config = dict(
    encoder_arch='vit',
    model='contrastive audio-text model',
    dataset='synthesized solo parts of chorales (CocoChorales)',
    train_examples=39062,
    gain_aug_db=6,
    time_shift_ms=50,
    n_mels=64,
    hop_length=320,
    input='log_mel',
    spec_augment=False,
    win_length=400,
    tokenizer='word',
    vocab_size=56,
    loss='sigmoid',
    embed_dim=384,
    encoder_norm='layernorm',
    encoder_norm_position='pre',
    encoder_activation='gelu',
    encoder_mlp_ratio=3,
    encoder_head_dim=32,
    encoder_fused_qkv=False,
    encoder_bias='none',
    encoder_qk_norm=False,
    encoder_parallel_block=False,
    encoder_inner_norm=False,
    encoder_patch_size=[32, 4],
    encoder_layers=6,
    encoder_width=256,
    encoder_positions='learned',
    encoder_pooling='mean',
    text_encoder_causal=True,
    text_encoder_width=128,
    text_encoder_layers=7,
    text_encoder_norm='layernorm',
    text_encoder_norm_position='pre',
    text_encoder_activation='squared_relu',
    text_encoder_mlp_ratio=4,
    text_encoder_head_dim=64,
    text_encoder_fused_qkv=True,
    text_encoder_bias='all',
    text_encoder_qk_norm=False,
    text_encoder_parallel_block=False,
    text_encoder_inner_norm=False,
    text_encoder_drop_path=0.15,
    text_encoder_positions='learned',
    init='torch_default',
    residual_init='zero_last',
    optimizer='soap',
    beta2=0.99,
    lr=0.0024,
    beta1=0.9,
    shampoo_beta=0.99,
    eps=1e-08,
    precondition_frequency=20,
    max_precond_dim=1536,
    one_sided=False,
    adamw_lr_other_params=0.0022,
    steps=22800,
    batch_size=256,
    epochs=149.4,
    lr_schedule='poly',
    final_lr_fraction=0.01,
    warmup_steps=1140,
    weight_decay=0.02,
    adamw_weight_decay_other_params=0,
)
Rows from block 3 of the audio encoder of a small contrastive audio-text model, named by matrix and row number. Rows with one number belong to one neuron. Each number is 200 + 30 x the weight over its row's rms, rounded and kept within 0 to 999. All counts start at 0.
After each neuron's rows are labels from the 100 clips, of 14848, where the neuron reaches its highest value: "peak on" is the class under the peak; "responds to" is what is common among them. Only what is clearly more common there than usual is listed. The data: synthesized solo parts of chorales (CocoChorales).
# fc1: MLP up (encoder.blocks.3.mlp.fc1.weight, 768x256), inputs 0-85
# fc2: MLP down (encoder.blocks.3.mlp.fc2.weight, 256x768, transposed), outputs 0-85

fc1.488,255,207,185,168,161,222,193,205,204,142,199,169,157,229,200,208,193,221,225,110,197,186,179,224,187,213,231,223,163,208,210,230,197,180,210,197,228,160,184,210,183,139,194,218,241,183,159,239,223,284,249,180,223,225,264,205,204,245,227,241,195,202,223,170,197,221,168,200,121,167,221,185,195,275,189,238,196,179,231,242,225,239,214,146,217,226
fc2.488,193,164,245,200,281,220,158,210,243,188,216,186,199,229,168,114,244,212,129,235,215,172,201,192,219,186,182,195,263,158,203,236,192,190,165,241,211,214,243,186,172,202,169,178,213,164,192,217,238,208,214,173,186,239,146,238,193,187,217,206,247,229,158,196,182,202,195,185,163,203,181,224,186,172,220,174,215,222,180,171,211,221,239,205,167,221
peak on: C#5
responds to: note C#5; note D#5; violin

fc1.279,244,218,232,140,206,196,213,198,208,268,185,184,147,152,164,196,156,227,236,206,188,235,202,166,210,269,211,171,213,183,214,207,219,181,195,192,208,165,170,138,249,163,203,225,174,215,173,209,183,156,190,219,204,176,241,209,204,252,223,246,216,202,208,197,204,194,179,162,197,149,192,201,239,255,165,145,202,196,173,192,208,184,203,242,226,196
fc2.279,198,257,215,186,234,199,238,218,227,190,188,172,188,225,181,209,140,231,191,228,227,227,161,242,166,276,185,196,145,207,209,127,133,185,222,228,197,157,205,157,249,126,211,242,234,196,164,195,271,181,251,213,179,219,191,176,220,244,194,193,191,152,197,190,245,217,218,169,180,163,152,187,254,183,159,155,200,185,185,206,237,206,225,240,173,228
peak on: F4
responds to: note F4; clarinet; note D#4; note G#4

fc1.654,208,212,266,179,164,249,231,190,266,212,157,169,188,199,220,185,223,229,267,211,199,202,186,175,192,240,244,213,174,213,206,171,197,211,207,192,244,217,203,190,213,201,190,223,205,185,162,190,207,214,186,159,209,169,157,214,173,248,274,206,148,196,234,234,209,184,212,168,214,190,256,210,194,210,138,180,159,257,212,216,221,150,193,175,166,229
fc2.654,239,201,177,235,225,198,247,254,217,173,220,134,175,237,189,232,225,160,194,218,147,180,230,233,156,218,242,199,212,207,209,257,212,251,225,235,189,187,183,177,187,156,165,205,164,196,218,206,258,240,225,163,223,235,223,202,200,251,283,184,154,177,187,183,239,193,170,192,222,185,162,220,167,219,228,247,270,245,162,206,193,203,189,177,179,168
peak on: F4
responds to: note F4; trombone; clarinet

fc1.756,191,193,194,235,233,214,211,235,228,225,238,183,166,198,159,207,171,182,197,186,166,182,201,197,221,209,216,232,211,226,192,195,213,227,166,161,213,262,209,255,261,210,176,224,221,192,235,222,186,147,188,211,185,249,195,175,253,215,206,200,190,204,256,266,180,175,203,197,246,142,152,253,158,164,197,238,176,226,270,204,231,208,241,233,229,229
fc2.756,161,194,214,251,146,209,174,194,130,248,174,203,193,249,217,214,229,246,183,221,238,161,239,239,151,179,212,249,179,188,236,234,251,183,266,221,161,173,212,216,151,185,197,204,180,220,153,176,173,187,219,210,270,178,236,199,160,213,220,253,225,194,248,154,169,240,181,185,227,202,176,161,235,236,229,199,230,171,157,187,185,133,215,185,166,213
peak on: C#5
responds to: note C#5

fc1.627,185,262,158,191,205,237,167,240,191,221,158,211,235,241,268,223,194,157,238,204,207,202,261,203,217,218,177,218,217,195,165,193,225,137,181,209,177,178,182,163,174,209,216,223,207,157,170,202,190,157,173,160,183,172,246,201,201,248,208,170,166,214,195,171,206,207,157,219,221,196,209,126,211,195,244,169,174,173,201,145,171,170,180,191,157,187
fc2.627,166,187,211,198,172,198,172,215,217,212,183,206,220,190,226,200,237,216,236,229,156,223,250,206,237,172,277,229,192,203,207,233,195,190,203,194,218,204,206,237,183,199,204,200,254,174,200,160,190,184,224,191,158,152,200,209,232,161,209,226,213,170,246,246,225,163,205,203,213,209,180,275,227,185,174,178,201,181,197,163,270,187,206,189,184,191
peak on: C#5; C#4
responds to: note C#5; note C#4; trumpet; note D#5

fc1.185,211,219,192,176,220,191,202,178,165,243,228,223,206,290,209,219,234,227,167,219,250,190,246,214,259,184,187,220,207,183,209,198,173,237,236,174,224,177,176,170,236,194,189,214,152,197,172,180,242,187,185,188,163,239,229,194,194,221,253,223,164,181,167,203,220,199,146,180,228,123,169,178,262,159,208,198,247,180,168,201,228,182,262,232,202,181
fc2.185,136,207,171,210,231,175,156,215,232,138,179,146,199,171,213,227,238,210,204,189,147,215,197,150,209,182,175,180,159,205,264,167,208,171,181,267,220,180,217,167,157,246,142,193,206,200,197,191,211,238,191,174,210,231,237,230,166,179,206,213,190,208,209,242,195,210,151,156,210,240,240,166,189,212,176,232,171,208,217,178,200,241,223,153,228,173
peak on: F4
responds to: note F4; note G4; clarinet; trombone

fc1.529,201,198,247,210,203,184,227,207,215,186,234,205,247,258,149,217,286,212,208,158,201,176,201,237,208,194,163,202,187,162,195,164,217,171,226,244,234,230,168,150,224,163,211,152,218,210,167,179,242,166,184,194,172,166,185,168,168,228,251,193,194,186,194,156,140,251,207,168,211,197,292,180,201,190,159,230,186,186,208,215,178,177,232,181,149,145
fc2.529,228,175,147,211,208,224,209,166,198,210,193,192,141,172,231,206,148,174,191,228,164,169,196,230,212,181,229,208,186,251,202,231,255,202,222,204,212,204,217,236,217,203,220,207,240,163,228,218,230,224,172,229,173,217,227,168,181,216,244,190,189,229,188,275,209,192,164,153,210,217,123,229,197,224,219,229,211,176,183,188,212,226,166,201,233,227
peak on: C#5; F5
responds to: violin; note C#5; note F5

fc1.423,232,176,239,197,175,193,177,214,156,170,205,202,173,171,179,208,250,208,238,169,221,237,235,197,240,219,188,195,252,198,226,246,224,232,238,246,199,172,216,234,223,155,207,193,265,164,209,194,185,247,212,152,147,233,172,229,182,167,183,151,177,233,189,198,159,247,219,181,179,142,236,183,150,208,209,160,233,213,167,206,197,212,202,177,226,213
fc2.423,191,95,170,229,254,208,196,180,226,162,276,204,216,248,203,218,200,237,230,186,211,186,137,198,170,140,127,199,179,228,166,179,193,174,173,204,159,237,186,213,178,248,161,204,205,240,150,246,209,198,174,205,221,189,142,215,144,238,220,277,175,213,221,192,214,197,153,171,162,192,209,156,190,143,217,166,190,201,236,227,138,193,204,230,288,199
peak on: C#5; E3
responds to: note C#5; note E3; note D#5

fc1.474,253,214,219,206,231,229,184,220,208,182,225,213,221,196,190,162,176,151,181,199,207,200,239,153,177,227,199,205,222,218,187,240,218,174,195,167,157,177,204,232,193,199,250,178,190,178,208,216,120,154,241,233,222,236,212,187,235,162,155,224,175,208,176,205,174,167,214,169,235,149,186,221,250,211,194,178,179,240,204,201,170,171,185,183,247,188
fc2.474,174,231,227,272,181,213,198,223,154,232,181,188,172,184,195,196,175,211,207,278,144,199,189,256,232,196,158,166,205,149,231,189,186,184,191,171,205,190,162,198,188,223,192,204,214,237,200,185,234,205,190,242,184,173,274,211,227,216,214,208,171,184,168,167,250,202,193,178,175,188,194,179,171,211,184,219,191,123,214,193,251,236,195,261,191,184
peak on: F4
responds to: note F4; note D#4; note F#4; clarinet

fc1.568,200,225,213,271,218,203,205,160,203,207,178,183,199,184,186,171,180,182,161,172,193,198,212,202,197,185,212,207,221,160,207,181,204,173,201,184,185,179,184,139,202,216,205,250,183,216,236,222,167,194,195,170,213,186,222,223,209,169,274,193,243,190,139,254,232,229,152,222,212,153,207,270,181,240,187,238,277,165,148,204,190,180,190,208,197,178
fc2.568,175,198,234,190,202,234,188,208,128,225,201,216,193,223,201,195,241,215,187,228,207,234,246,217,272,208,164,179,194,211,234,232,208,191,206,172,216,122,236,204,193,168,206,177,213,150,220,208,194,211,194,171,226,222,170,198,284,235,177,228,180,171,150,199,166,224,223,209,189,219,189,246,207,222,268,218,239,229,201,182,198,250,205,257,172,215
peak on: F4
responds to: note F4; note G4

fc1.657,139,193,207,138,171,179,256,195,202,247,227,218,202,243,199,234,163,192,229,199,158,214,166,170,179,219,162,170,226,180,171,202,200,152,189,194,141,227,194,164,242,225,228,233,211,204,200,170,157,227,178,201,222,216,229,207,244,177,190,184,164,209,205,193,197,191,216,220,206,183,221,246,261,211,155,182,139,222,172,210,149,173,183,202,226,174
fc2.657,203,161,197,204,141,236,150,228,165,223,160,236,228,241,209,256,162,182,196,206,197,199,176,185,166,207,205,225,171,179,177,185,173,238,148,233,161,191,201,154,184,133,173,207,176,213,211,173,187,177,169,231,221,133,212,253,127,201,163,182,190,163,219,228,190,185,220,204,142,210,254,197,181,202,256,180,223,211,219,230,141,259,181,170,181,192
peak on: C#5
responds to: flute; note C#5; note F#5

fc1.615,224,248,219,213,171,223,176,198,205,189,231,217,235,166,219,199,177,208,178,201,214,179,135,184,204,208,259,209,156,204,238,201,166,203,133,218,193,134,176,199,172,168,214,163,170,213,192,200,157,205,155,147,243,191,209,212,200,234,220,163,206,192,149,202,143,179,162,174,196,220,220,215,212,250,206,206,246,216,210,253,175,191,207,161,225,181
fc2.615,187,178,153,118,206,178,197,249,203,182,149,234,206,216,209,208,221,212,194,235,181,220,224,176,205,213,234,192,187,236,164,208,240,247,228,189,192,222,185,241,208,174,197,242,228,218,257,183,217,183,216,186,244,224,215,184,159,186,181,225,164,208,212,137,217,212,142,178,145,204,237,233,207,172,229,158,148,196,220,147,168,215,205,142,191,199
peak on: F4
responds to: note F4; viola; cello

fc1.304,221,183,217,184,218,247,185,187,183,262,159,169,241,219,226,232,213,229,194,192,228,144,192,197,216,172,188,219,202,166,201,189,206,160,201,226,188,183,161,203,215,178,193,203,209,218,199,254,222,232,151,195,182,188,214,167,163,243,216,234,133,133,250,226,197,240,204,179,165,178,218,230,208,216,254,209,244,233,183,185,196,225,231,206,209,214
fc2.304,183,172,176,171,191,212,211,257,168,178,236,242,114,206,230,219,223,244,155,182,160,263,181,141,227,228,187,224,175,232,229,244,199,210,233,194,220,201,175,208,170,261,181,193,263,204,195,211,214,195,212,175,270,215,247,205,241,126,159,161,170,216,166,153,197,208,155,204,243,222,174,196,210,186,210,160,148,207,233,250,173,156,189,204,191,217
peak on: F4
responds to: note F4